config = dict(
    model='autoregressive pixel model',
    dataset='Sentinel-2 satellite tiles (TerraMesh)',
    train_examples=36250,
    image_size=16,
    horizontal_flip=True,
    levels_per_channel=8,
    vocab_size=513,
    arch='transformer_decoder',
    width=256,
    layers=7,
    norm='layernorm',
    norm_position='sandwich',
    hidden_act='gelu',
    mlp_ratio=6,
    head_dim=48,
    fused_qkv=False,
    bias='none',
    qk_norm=True,
    layer_scale_init=0.1,
    parallel_block=False,
    dropout=0.1,
    inner_norm=False,
    positions='learned',
    tie_word_embeddings=False,
    init='small_normal',
    optimizer='nadamw',
    learning_rate=0.0014,
    beta1=0.95,
    beta2=0.999,
    eps=1e-08,
    max_steps=8100,
    batch_size=128,
    epochs=28.6,
    lr_schedule='wsd_sqrt',
    decay_fraction=0.4,
    final_lr_fraction=0.05,
    warmup_steps=240,
    weight_decay=0.3,
)
Rows from block 2 of a small autoregressive pixel model, named by matrix and row number. Rows with one number belong to one neuron. Each number is 128 + 24 x the weight over its row's rms, rounded and kept within 0 to 255. All counts start at 0. Numbers have three digits each.
After each neuron's rows are labels from the 100 images, of 14976, where the neuron reaches its highest value: "strongest on" is what is common among them. Only what is clearly more common there than usual is listed. The data: Sentinel-2 satellite tiles (TerraMesh). In brackets: how many of the 100.
# fc1: MLP up (model.blocks.2.mlp.fc1.weight, 1536x256), inputs 0-127
# fc2: MLP down (model.blocks.2.mlp.fc2.weight, 256x1536, transposed), outputs 0-127

fc1.471:135128137134098135143175141104135159126090111143106126142138120127140131145120126170101099112100107117121115142131145114187116105143133098086141150130118161144130111076139158149157135109124139076151154127140112106113166106141073160150166109109126120110085114164142134111162119130117117113137111111135091122170102186173091122190142111146137142095148102096077096091135137162084147127097
fc2.471:156154155123069133192123098152123140098085119160135140111099121181151133154113120114113094098117090129165137126127110143139145107128096130127116144163139154179128151097154168111161089103105120108145115144165108118109114143164124109133154096144115127114112119132115090162145131108168170128186159117155183116087122115157109140119151130113101128100147104166094122136103143135109135100100
strongest on: water (92); main land cover: water (91)

fc1.150:124073063168121135091155118122168123147104057153117152137113139127131131145128096139116122115115136081091127169116109129188130142129137117105128130138121165122100067094138156099108151136114159108137129125120144154131121131109098136151151116140092116145097132155129130178095124112099108132113130120133089130157110138145163129185115118144151140094183117133120093160147112138141144147141
fc2.150:106099131146110142125109092104127139129120164150123135115118151150127133118143151147135142074135125106120132096121081115113127119131107118119148149176136129162133152105174120104138116153123151118103113113109113104116079160143117149094126134135068137150084081091139075212134109119118132101150179116104145188097116123156132121149142093132106108060127130134124112131125124135120141097139
strongest on: main land cover: water (40); main land cover: trees (40)

fc1.486:110072065170123159174123096111130130129075061119097162158156133113155127108125139114129098156156126100098120108099153134159098108121113120061130110112125151108129143107099119115135147123103113139169133106122126134181134120092130094119110129116134099145131104154111092191134132128135141080139130119112125116194074129117140107143124105104149142120109151120156157113124103120130132141127
fc2.486:125149126126107106156132138121128138098128137154119112096090158131146118196141144122114120134129134090106129145139184155132118138112132146113175136089108112070091180127152129163169142135115132099147144110134122163152177122152099133136125083121136144118099121082138123144157140124134129133092101132117118084137162141172140146138115152101113136104115128148160119138155173125124153120114
strongest on: main land cover: crops (42); main land cover: rangeland (42)

fc1.237:137135106148132121141138175106128203153117138128143160163153117141131133155110135098104168150134115128093120126094133074147109158115089106109111174162113150138125106136151127137141163146123101162097145122130118140105161129141122112157114125197133127112093136125147117112118162122107111129113130142101112125162167127119149111119132093138124133113146133149112076085181073117114094130108
fc2.237:179114127140138146148131167135180123109115096134124131077149136073142128117147153133124088094122153100122114137119115107099114150132121116153118158133103100112112045153094132114129106099118144135082116154153122119153122130163131150111132113133108147142118160120112145120130124147122190112122130142127119117150116143126114109140133135103148097121149109149146136027104122129108088153139
strongest on: clouds (58)

fc1.442:115105089156142114121144125112132157152117104141136158170121119136142128122093142122155151152162114087108131138124167120153113109131097137110131107129109116130163113089128111174120128114141159175120137135113133086130111100115107180126104139158110066111121052132109117076139144141137134101137156129084140161133134123120135122147120126158157174151103115120141120137152173093148115130133
fc2.442:106110132159115137088129140138138150134116081126139131152105126140131128101136116143148113118143125145130134130154095179134124096104119166168109081093113086138129142171166127142146144083172161136118091116136162082136087103103165157102088144139122133117114153155155196089139157123102154147128105167125173127124122117116077110047164104143144126145107153114151144117135127100127093139130
strongest on: water (87); main land cover: water (70)

fc1.335:118124086128115169140124121143123118147109155152091104139144124120116140095099091104113113157155194129136107105139132088165108115116137088151058123104103167110131165110156143127091133127121145070114110117114124141099146122105110088125177142122142124155100148118131071162148173130138158129127154114119128134132065129117155144130132143139129159099155085158151107136127088149147097165154
fc2.335:109148122090138092170135235137111164130144144140121118121130101132120170215160129094130137159126129114153136134168067097162108114135148149143162154107114106112166138094139124157131142085121129139143165129138118145150133108121139140160129107149144121139170120112122133123115106153125085141075098113101148111109153123119087118139127132166125160107120128135122152132111133120119131136135
strongest on: main land cover: crops (43)

fc1.757:115075095156130163135144113102112155143113134146114167181146114139104118116111120156145125124164147130123120148151102086147114094132114099139141130151119157131130124122129105146115147140146166143128130132101128130122129123098104165136113136140131140124103063134155071139108122140108152050124094110126125139163061124102132143162127103144162132157099115138140147136110172140127111171106
fc2.757:129136134156110145109121166103102141115109089144130122111131100154127132085172117119127122122136132179115137113138170110147108122096128140137116129130109153134143152170142122152167124124123093191124136111130133132175079127092178180104129131124111134113116129160119135073123106121129145164147105127086164101108137112109155130118134124153173143171119155163119118126155129114115144143134
strongest on: flooded vegetation (29)

fc1.48:102160131111082129134125091148109166149146130101121136138155094130096165129151153172113120161157096133117133094146119118127101124097095120135152137144103185128104165161145149121140151140118078138130143165135134154117138153125105111170155140143121130104117118129109134107100121128078105131140139120144101112122165113152145128155159128131128115113115098127105092112123122129131107121146
fc2.48:157114145139115142111118184105129145124125070121142114121097117139156122144142130136126128112126123123114137175111128154099113126144091110144082136167130171145123115069130141163149146131112131120143113098147076119121054137146144177143159116116147145120111101116113152138130165120154154143115119116151170125166119109136066138062160107105149107113147127141112122156119176137112118167129
strongest on: trees (93); clouds (68); main land cover: trees (60)

fc1.430:130113120170136183141142153130110130159073137143108136138136093122108129159123107110118205144155121104090156159128149118155108161136110104119127155113101181115137077098170104129172140128097124097163120127138115125146157123163123144173140132117100172144118173117085193150154126146102107111117137121117135133131161162163118117144137140132148105127089130111132100130132129101124138109136
fc2.430:112129112099137139143112148124172158102117121146138131161148148137161123120121133113142136172143128102199100118115119119126139079191105115139122144122097129111139098105115119112124184124105136123113132145109132131138127102126131100152105115131198093142105154156130084167144151136164109186184133121065110151174137115101115088106114119140119119116116103105155141111090061112120097134117
strongest on: clouds (35)

fc1.248:090101106119137146113131151132114123109143045124123126145112147104142123194147140108102118118128119109113101116134143126165135127143142123132120145149138135128130094123106099128130120106144147118142143145116108116101140125117156167147131115129102151132090162092113127159152126108143146108110165135136154091169161127114097120142135101129144133064147150172140132141148097155115103134125
fc2.248:129183123105128145121144121096127095168114140134143144128143132149175146130146135066117091089138112145124138116136109166141156123130121114110144127120128124141149135123134113123158092131092168131131158120180156179101171124134141151120113142131107125106148125175099151132117112103127131115181152169154124152083133129077138162098119165165149153165099160143163089128114107136141141101107
strongest on: main land cover: crops (50)

fc1.408:105117097099151105114101084121161166164149097108128154145123110038136123099117120157127126135185124113103154120133114135127146131096107134091112119129133124140112143089128138131113182130130104167136168104112128179119158126143101118159112160167164134131116119148095090135086144114146082092138147134113152126177146133118118110123139098126158140086117125118115130119125133110105122154130
fc2.408:110118122103098123088107110107130141135125178135135127134114133082140110114147132138128121132147112145098169122125188177118137163128105136133162136134126105135109113080157134138139097103127131147154088079152133132089128195173200143128094127115155135126130106147115104136126118125133126100128100134145174131131153082149089165066159145082098126120102136134100094144140112123116146138088
strongest on: trees (95); main land cover: trees (69)

fc1.528:111156125134109147130125084123117174152140114113113115130158137093144151159138158157164092138164107113124143124107109064152127129132124116104139108104137115118084121127147151156104125118087168150151106134150125123111198105149113160152133155164116146094100129160106119135105145102106118149106113108153095157104113099147116146154139089145140137116111099133122131138147146163092159125128
fc2.528:143107127152108143116105139094131133144132108129135124108109107128132132124142147109127124156138095093125152151092121157066113127135076128142119102141120133158114133099173126170132157142109133152130100088168087110139105129120130103155142119121164125131119076139085092161125157114115136140127146122169102108148153086108076120116162078108076112139135117117111112147093151115131130138136
strongest on: trees (95); clouds (49); main land cover: trees (42); flooded vegetation (27)

fc1.708:140139108138128157103121126139111107134105072128126162150134151149137127127108103131162070141134147124114137105087127132127102164152119153115143089070136116110130089093127100165127173108127106196161123094140145132136120104149088097147113097108132100163118093134104126120122118110115157129131131146136134147107087104092154102156112147127170158105141095128135123142126188126132151147125
fc2.708:130131141133121132101119129157132106125132115151124144117151129139121144145116096139133159089123155141146125136154128166128111119136116166105127133103148129121091124083158114139145185139112085111133136137154123098123047107144150175130120120130117094118112130136122165123108117103137116143178090136111130154094139081122122144117139125146127138137096147149108156145121159140133151089116
strongest on: main land cover: crops (46)

fc1.118:116098133105151148120099116139091133138170144105110134124164151112146116167116125128138098143157130082145139137096119128138112143128115175137133108079100117063150104122129093117118145156123102121164159172110124119144123112125096087171133114114218100125092117116115117098160133178166147118129121069123117144113129158125167106138144099151159134127082093113133161134134150152121148129101
fc2.118:095153128097128133136129094113113107131129151155117126132126138158086143128140133119139121129139132161163135091095130167120173126145137154123112112084132133101128129124148116128133111068157154130128113148140137122138114152164141116124116128138085169135122145152103093123154168130136131146150118101122101175058128114171175144128121103128140138089145144108124138100140111120114147071129
strongest on: flooded vegetation (30)

fc1.606:088121106115137120180122083098107120144129078130103155155148131106122153149082114140143146126141119129079130074111105107160114102161112146097105121123125129156153114114128102132114122128116144115158151130129134152130176123163119153133124155154131110119091130138100115124124125123099153091117137122152113132152127128124133123104106139118126133140076129165126127119096113130150133141082
fc2.606:136122101139132111108147137112137144122129112145127153094132156124138128101126121125133160133133116126130098081139144140155125159106073158102129119121124163127117170128172129150109161154131107123137136089123139159128183113158108138121104099139121104108153148139131160131127120133105144182122147140066107087129107153156105105100099134131119134119132079140145105142111174104122137132097
strongest on: main land cover: crops (43)

fc1.159:118076065138131156156172103145137113124103108143118154113136130145154109118100121140110173137142156093099159126124092127140108130108103145124111141088132142140117128110137105131130121148130092127163109135125119113113131097147130134111129147162109067107112144151164136214144142138096152096117165139112142159131135131137153147174112106109141168088123148129121155120136108168145144156136
fc2.159:142148133144102149153092162147125159109106113149103197132110144102088121146137132125117103153113129144116133161173149141129131096118122174137159122118121122090106165123135130148140156133135173104156114108124156134094134119089108182159102142135166142123146125124150075147145099089145076207161061142172102111107129116138128173093115132132161137121129135147140109152175138161110152118150
strongest on: crops (78); main land cover: crops (54)

fc1.130:115095104142094114173129184079112125115119113123120140163110148154098091129103146107132108137152110079117148125150126116140140132178122108090064104152132156091153126121165140141106100135170146147144126120130133116096160137149136114138132078125140112166145101124143138133127100148141140108096157116108156098124157152129128124146122127121125134130142106108105084110170145101112138126119
fc2.130:151107148118134145184084140112128138145126114133126144102139137134104077152130102106140160150114123089114114150149156117143145136162122134133163101078115121135122134133173143129136090104154132126118113151122119105162159139118152154121144174137115110160155103115136118120129105097148163072140147140119124117118141143152143113153117153081104145144090112126114134069124124107102092107152
strongest on: built area (70); crops (64); main land cover: crops (42)

fc1.399:118097112124133126129115126164121139122132117118120132168150135103130127149084118136114125146144121103112102100143067098145114108123104139130133122142104141105131161135102099130143143144146107180130136113111129161122118134108097154135140125132147080141156133116105158142115151130176128103133093121103062096136093132117110087144094126163125148128087124147147177168135092163148116140132
fc2.399:113129124126154106124139156114129129131108096107126134137155118134112126091096162129139113146121125148171131085127079135139161124150087127132130084089115095141157143122124111143151097116136158132113111108104152170143158138144151154129108183124126126146147158139141143140136130120114115126114132157122102074149069150130144094086092151109079145094105160107188135130139062164146124148121
strongest on: water (72); main land cover: water (67)

fc1.469:123091129129136107124116085128177196136130097141099103121134143127164144137111071165118121108136112110109110137109161128158141114156109102063112135121152113096100152078126139128157153093105144117156161109113174162167135118092099149156138135112127068102085085156094112140116139118084141123134180133106081140140110148109131106162177081133144149089124114164140127130145128144102148145103
fc2.469:141100125135124150147122130100131162135128166143121095124140133170118130117129124164131153078146122134172107096134087140185143105133112105095169145166131127154128114083166121116178044096125157113139114133134130156106138160098134112116122162131072086108103072152118104123138118138109145076154156131077121168103103101139174141164171096114078122109126139162095125132118089160115139112102
strongest on: water (84); main land cover: water (79)

fc1.381:106133119128122117127101133123113118175149082134084132127192095080136140152103091133138121098139127130057147126152164159122111118108104146101119114093131128110138113123091087129103177113110119122155162130119126124096152124156092137157128133113114139119096157155091124144104164168133148127097147119130106132155164125154135102152162137124106162113162130115107101120151162147141109124117
fc2.381:140121134098093124130093097125130138114137167150131153121107099110143113149079105145122085130137149173154145145139184184096139106122104169128125126114155130101104129111128104147099159127145116179151132132160105102114174116115151129143139112104166119137120124109111133120121145136093115154139109113123094132128136117099127118125148098155128130126130158111116177175135156107137130135143
strongest on: main land cover: crops (42)

fc1.210:138143125176129125143122116103102119110125096123108142134158183093108133111157093110091157129150132111141140122103130128128092169124111128121135120103122091134134083112103109144137145165103140120119113102089112117071161104113090131146128076138120042119108148098110129138136151146160164132120117116121097113161112134111161091152139100124140161114166100140159160110175124133137129158152
fc2.210:094167132153126133143109144095138127086096071134142118130123074151106136106097136154135134090115123126118140133137115142099101152118105136147069133112135130143149141156088109163153148112092133112132110151110117131163065117117148120131136136103181180104118141120160093135166112132161124163122176129164177126173135108128120117088153164109125110119137137123142101138100135159153121114120
strongest on: flooded vegetation (29)

fc1.407:106119079123153104130131081068166115123137150139108133121121125125090105151043099118096131126124136139115146099116100117162144175114117116108110130121130120113137106109139102105158106108111130132146156133127143148148157099158084097136155107140182072104162113135126132137104129136111153117088164121105106098151117171138121149165094119133151159155121118137129104166099149139147122121136
fc2.407:104114149119124136119116167084151130145120160126126144116125144100169114121110114140104114135119125149156135109117140139123131147125116103113136123143120169122117071141126123153138098111135117145146117154116144160068146128102103050140128128120194134081100074130142127138136154164114146147135192119155138081142129162137140114159147103108090137145159096168126124145130148111140131128101
strongest on: main land cover: water (40)

fc1.198:122129100151138164121125119111124144144146141153107143142147132115104146108097104104115160125155153116127104159118128116143103119126136148115107158140126128151175111132131118108097117148120079152119132138112174132127157149166073121131145105199055122143140161134108128130108129149170094110107140103101086129119145126134195142099095119124153133130140110117112173114142062116133138131126
fc2.198:150140127157133153112138109083145123087120111157141133146101171153119116101149129125116165096110136171090112136171202139135146147084154127122109126131131099125138102127133141132138127085115194102114103126155133117082087134086145111105073147131116083132139098129148087089133101119108177109175107140105135131160106123153106114101113144125091129154145111142148078127112162135121142072159
strongest on: built area (63)

fc1.230:088120113121142112112124110102161112119148082088132138144098131106128134116078127152101099143168120138128110074144114128158131138141100148103121117114117132117123111096109128070109128121147121146156141104093157176152137109099093115127094148161108104101120150116112159109133133152099131110110066117068121121123100163104139129151095121172147130129155144170107129155116124162166158141136
fc2.230:104125119131114139144148102107146135124128101140128136128148185128139128123087099137128111155153116111126108064146138162145160098142114126115160140135135140138102110097147138068137136143146124128135142144100160138141128146120106105112142124147131097114173106118098129145091119145120123124141141131084123115112111167123113146137092140150116141120128127154091133119134110170128139151137
strongest on: main land cover: water (47)

fc1.15:120113120139132105118089111134138145141144122089119151139151158150131159148156091119158129101160115095108156122096183126135119115115110153138104093131118137121143104147134096118097144132124122133134114129115151107096171152086118152139155127130098129135148184105130141160127173166129144106065167114125120166141126154105087092127132110153134125075111112168144130110151170122178118146097
fc2.15:101139121131096109091151155143120130128114127147134130112154114106171129091114141115132086104140125126135131154117145159116134086132115165119128110148110162126106139140103155137151116140126151126135161127142116110157071162150149134126164154122144128174100083094148133116122114135160052128176134110136138144119125111132154137156127107137175120107119153086141141130115082113117152129160
strongest on: flooded vegetation (26)

fc1.703:112113107110095188137097147089124133101086167127106148114139180135146101119148151139131123110143146111181104120124154103154128122160125121126154129160126148154113180110190121118105098156156142098138102105110121102084158157104106184131148130160087181167166129112110163142099162100129122108083176092136098162131134128133134157146118092133105125115136107163122119112151065118113107146096
fc2.703:116126129134143111171105111127140145143100100137107155116100130126086122148097143083126123158119129124135158161101172155145135127092170132125153090092125109087121141119101151130173159057101106139103137144098126112150137120119088141149135120141148053120194113128125116157122129114114144117055126123169112126117109110126081126143104150157150141123151133117139092128120154152125146107117
strongest on: built area (63)

fc1.351:111132151115118114098134128140159141107136141057114125127128149106171120099107121113118084136139103071126128127154070130142127115141124141107117098088113120099124138122114160152121166128147134119126145130109118090088146093141105139134135147157105115147090119097152140141118146113148165120117156144163128130180142175099134076107141123122152137123117119120175133125156115138149117169150
fc2.351:130146167112135084098130160157135128102165118121138132135093159128134127142137152158121124144114114114165103148121097153134149190129136178108095092143131130116122131155094145094110151142136139125118156114141151122121141154137130097094140111125148131141124184117110157151137126117154110126157097149107085111165183129143106097124120148111119143077109098110107115110129115128149121109176
strongest on: crops (76); built area (75); main land cover: crops (49)

fc1.55:125147128111174158115120155137114167132158098123107128130151168118156131125134153112110091134172134128108110132120137109162083142099121123127079148133122138118149125154148088092098170164149112119145128120061166130135151128148116149136063124116089150088110163086124192105162130147116134121074130104084157107141136111118139129118121097145200089120145116134160111137143139116162118123111
fc2.55:136150128094126161152149127145124128120141153149124088131124157166118147156116146109135186082112121131172125146099134108122147106166169110110125141142110078171119172110138159148137078083095167097112130119113110155155128122143099121110165134160143090124128088172129077109085116104163124143121118163115147130097126109121102155164142121115133159134149133141151148120123142163071126168134
strongest on: clouds (34)

fc1.652:110212154140097113110137113155156119123127128123131128127115148145124119135141107133146197121143130105126135169124082143124098153120112191084132128105109115119075113137098151121129155125135112104135133146130148136131109076078083115138137068142142092135148099121142119050082137124150156171124075143128125142125142126097073124133117137167133141129153122133116152105107141120191102137092
fc2.652:136118142113115119095105145123106114158154100089137127150131140137179105135142138177100077127129146163153140163151098137139099126151088130099121114183106138151124167098191119155110131135110096126144116120130125146112108167194132171090124094124044182151098121111130136137133165124128117125125158112122064182104152147168148096127119116115120115136087169149127136151138107137113113113121
strongest on: main land cover: water (33)

fc1.347:110143097162098168095145129123118126138130131131068149105124127136148163105130136070180174149169129080091163171111127108118120108134146113131139100087111149137125125129145134118153150137111150099173104094128160124159143112136128105145113097125154135138128153154092181149104154100070160104131155128125109144115111134094117118139146107151118181124102116081167124106088126137104141135115
fc2.347:113145114140099137150157110139164130146135120144089128157163095152142148105127144107126177140134127164129095099169160110122116090087132106128151099130107152115120125182144121136135141107114103136098126157131135130130129104123123140144115115166091167165143091140093100129102112155088172077176118144097091124189108112133115121186129117160108113157148125128117147161136115140134144121137
strongest on: flooded vegetation (27)

fc1.241:116103118146146141101140128126121118125164124129135187145181119097120128116085147127130092115103143119145125116121105095140114115093118163131148116125124122126150079106136095152080158147138122147099148126126157122181141125103084094147149122121143142148130106117110120128104111116142127102110094142133093105118105126073159112159088133158167175132107092128165169168139175155167094138165
fc2.241:148127136137178112124142123165133122106147122099141153148083151182134135103141163119112115110109144139170104108109114098143170099106130129167106159149126146120175120091134094108100086147122133154088143125125149118154075144160120175109147145101144153131112156129115104153147167125124132140135164110131120104075104152090149103101126104147149116099128139099188162141113090147130117130146
strongest on: flooded vegetation (31)

fc1.106:130140133119136098166090143128122152138136145079138146147126142111176096153164121151165132141148111130144113095123115123136124124127096113107126113132135137081118134150120134125124166151145153124103181119129132091090106146132079111138129128137144132129109078069171156095142130156108139112128093134122143149149112123059156109121153099127120123147153118131138130129166177125125124120133
fc2.106:150110136135148158129142129109121143142123101101127117137147127141139114124136155142132106114131120101139124092135109120092118102101115103117116133175144135136111136146157109128107058150169128112112113138134122165157151120126120166133138144146128171164125077077169094121113109142133119109162140118072116131109143139187113125154159145134166170144144134144072118111137139123115114127125
strongest on: built area (74); crops (73)

fc1.472:126114155135119152110109162134117147117141122114109130132144146076089132179138092135111147122145131111131134138138132097135107092145125146123093133104140121126137163109119127147104135146159065101132122070099126112131160144115102154123160122128125090134130170124152171151116124135129147089119115130141125123169130140138144098107151102112115121089147080124108113110093136127117109156101
fc2.472:097162124141129153105106137120121133151135161124129144099108129122141110114094139133123122161168115124154149095092140109120133147167106126127125115120127132152144167187110139123121107129160130164156133123147133169131118125130160048143142136109138121082137084125110112111135122102128125128122153128088125130155149154151172113152144150112069144191096134132146078128114150099125122145119
strongest on: built area (73); crops (73); main land cover: trees (42)

fc1.202:111100111139124157120140146127127150118137131102126117166149156145149140146088127138166127153130105129101117104125110126173099147168116131085112133107113151140104103106176130140123050139088133105155155115126133143111166119158124153136155140146139062117106117137131092136109151127141133172082120105125125120133150128122104171132092106173150120139087113151142127133125133120147120150082
fc2.202:127083160138150165097152108111120121140117112156141141126156123128117120128140141131137127111117122141161140082122099128134101144107071088140108110155135138136125153156155116107105144157116155135142118106130112127093106131134114116121137142087122139082076155117141082133129131117120174128144187128104110098184141083081141155184131187137065105087137080144138098200115160112150115110135
strongest on: trees (93); main land cover: trees (40)

fc1.744:113068155160094162151147132127125128098115117107119166136133109102186127093098189116142159127102161095104088167167149119180099128115151125118135124094143162146113136103163090115147132127106115074124130139147146134145096119148093159110111101122182113102130117125125121168129147103121139100116141116133116146164175147126128136120110088143154108152117124131174135115095115149123133120148
fc2.744:127088110115143080135121117126126134158117099130114146136163131127121117109095120124148114118138127096154158094122110158169136154130152157134156120102122107115127171129127106111187148142133111145118149088100128146066128114116145115169117154127113099148160135086156086148167155137126150149120125120145124125095156091069105132117138115124074150105122150142126146113163069167122128146106
strongest on: flooded vegetation (29)

fc1.728:109129129150142145066155145118163126112119097081131151147111149141190121148108093090150115155120142094117091144141154064165122113140146129131126096104137150120099106130131147150096120119145117079151127133126156143115111099131128133114135123104127109158101107131154141160129161132101187118107138137103133142096147133104157087126081150155110169149162127142135140130116136128160134144089
fc2.728:125129115119122152103137118145141135133119133122124141163126140128113136110134131141136119158109113142126124112101175186133151117147123134090131091137124144129134131147133158143138098145120122145130118131144164160091109129142147149134126159115119169130144084163089122099121135110118087122192077177157119128090123102087104113105128145118126135149109154177068053160156134113125140156139
strongest on: crops (87); built area (78); main land cover: crops (56)

fc1.713:134133125127123122106148177109116143141179168101091115137122133117157105154137157160112115115156177100128139098112177114175115113151152135110151140114107066116143099120125144115114139168132147099145139138114139107117125115116117161144109146125119159142124149131123111157104139120117080115100127070108097116136150142115125141146139075157154134119143115109089113140182129160121145136146
fc2.713:179077127108170127133132124140105148154135051129127085133163130137118133175103092121132113179104124141132099077116117071154129153129161104144099107092129135104110151144115116118116131132109122127126143130160136111170169114119067068084142106142137079131121142161144164084124121127096179138072134138145114125158096129110154148165124167156134109156136081143133135107137171140105127159116
strongest on: snow or ice (55)

fc1.751:070149108120105144107141100102144164147137079113123127177162129127143163131119113132115136132148121111101196158141143158144106113125109156114095124084109106132123130110129158120123112113135135121105168123090121100158156108111126104130144146144187091124123108117109102181101126129154192129068110119134148131192125148177102122165106131138140163100165119126147117148120138127141093141123
fc2.751:170071116135127143063172114106149137146130128151130123126111105100095138120176149135109144130130109153102131105129167128141124153129120152133125139131120154153124075114148143092102163081146128095121128140168121126106123141158114123131118106149076120116108155122147112152118143118133162118126071124150164128143135097180116146153147164117147116085170095152059098146175137129117103098107
strongest on: trees (92); main land cover: trees (54)

fc1.726:153135105175124159122124114164106117142166078070100138110128138095089119095124107128124136127166144104126096133120143118131121107122108143128134130101120109088119112133084134125118140165133096192177132149118156161137134076106052130118135142127140094147136133128095111106112162136163161095123104140077103123145121171107099091161115133142179166163149114114120163150127142094133118171139
fc2.726:137147128141140132140135174135140084124152131123137118099101140143118110110124154099120115185112130176150122114083145089109142119131100113133128094111161126092136141140122116145104126129140118131134116148089132145127122118138058154099164138125143109120125154162156148140135157124088113120095180147113087103064152162120155114125110142126126157153110120145186140139152132143129120109107
strongest on: main land cover: water (44)

fc1.641:120087103135121146157122132134137120086122132132108129101153134169157132153127114122122090144149104122089129134100102121129134153162134123140092143131114193127141081120188111155145130116133118118109190136125114129141161126142113129175111112124134159144110142162116120161125139128128157089115151129092121103151119203091159128139140125120125152115132128112128142147172122113111120131141
fc2.641:134125163147152107154113130154140137121105125139137157121177085136162117117142118138141150100120128140088130137125117111124118135117088127130121116111131138131093178157113119160093130126120102118128112131101132113135067125151136136112121130116209159068095155089132044119147150135133120153155130125100095156174148151140121111077116130097076121165126152130147116104091051091145115117117
strongest on: built area (63)

fc1.252:126087088115102142184115153076117115176143127111128166117147093127068126111099115127113165111124123113108096145146138135183114131085116111103113143138133066122134100076134136133102128155112102167127122095130165143159140159059125122146126107150149168161166142099109110123114113109099082164133144134139124170177144140092076123116152117119134156099154108139147124099129105132152127129118
fc2.252:098112105122094126159130124130151144118128132133123160105155146153094133167154143116114064167133135102076173139124134097131133161140154133136131114140132136116138154137114139141137127131140131120125144118105128147075112127187120078122163126141164154128102105106132168156106154129108171088111132134093154130160147162098191118128126105116171113161148129144105141106112171095106093146142
strongest on: water (70)

fc1.177:123147161130133087113139079141086125075102108098114133116138109082163118160159130141135219120101110091115073117103102153135107140121102165106155137101133188115126112118123110132129121118111144126116170118147135135142134105063153132137128151126154129116115150141116116103131125106140096141113115100152110111172135164137114112123148138130144083126099112122114139133101121125107114130113
fc2.177:134101111129106108087113132129120095127144134155119118125149137118121108140129099123110113150138119162132117129116119151111122173102099148158097141116110160129114189155137129090151114123197122141130117083135155128103112140134143094108186119123090150100104125047136159112150132138117058137125170151128159125103131095146176116133118148066094124115117130126134130113094136129088156156117
strongest on: water (70)

fc1.741:140173139157139156141152137134121128095142106187124142144087118125145114118076118095118181111130109151060124136094149106140114118155113121113113150116147188170182123100073097140133130136144080114180114125128116134130122114120146100150128092110146149110109106107091174102125145126143171130143069090153144112147138138161161124152149109132136101161099125111122168115110123140141111124121
fc2.741:125112146146150148114105141141163143120133122149133165093131109127160113106090140122136100142132155130132148113108097090138137144140152138142116116108130100136134041106098121114098140121087136145125133158138102145154104124149171053146148161129143160148116208132110093146123147122185107170072168113077142142177144134107107088075128132099125122134142097141157169105131120196117132164143
strongest on: snow or ice (67); main land cover: snow or ice (59)

fc1.449:128127161137106141153137111142126154118134076079076099203151160138157174166147127125145192113150117118104093112150114105126085111173118118093094133110121152122122118137140129129122136110126150134144138149087136121117146076147135106130079120132075125116107111166099112119127149161113120161107135130125108103156093118145061119127168109150125101058123104191096102131139115141109124144093
fc2.449:113157126127139093150116140165136135102140123129135152119125136102136144118082141124137119165135083130152118099061088135144108169168058112127145123134147177150135177132113109164118139108131081122141097113105123142121099115124118136124124103147183145121105091092111140086156158128124138135139140144154134147102126115128164135069130140119100106147157109171155154134090123109124114114066
strongest on: crops (77); built area (63); main land cover: crops (45)

fc1.462:136149107117109119118109086126135123156126071109110126134128103072117128134128108153141108145166136105120147121177127162138110105130125149109126128074132159158120103078122134132116198127125115174155186123120088127136183087115104120162146111114149130132134083126120106132086110148156175111120119127107113149198149156150100090132151103125160151129138143107101126175109154111130107165163
fc2.462:102117147128120104102113116146131112102153117104146145128112137066148107106084140089132144136131107140104156150150182138087118133137071148121135120146167129139100076124117113145071157158144109144156117109120137125095141116133132130135101142113175166126144124068145094125125144161113133147079164107141142133099159117137124108069149127115153149126122107118121097159163161083144132110129
strongest on: trees (90); main land cover: trees (60)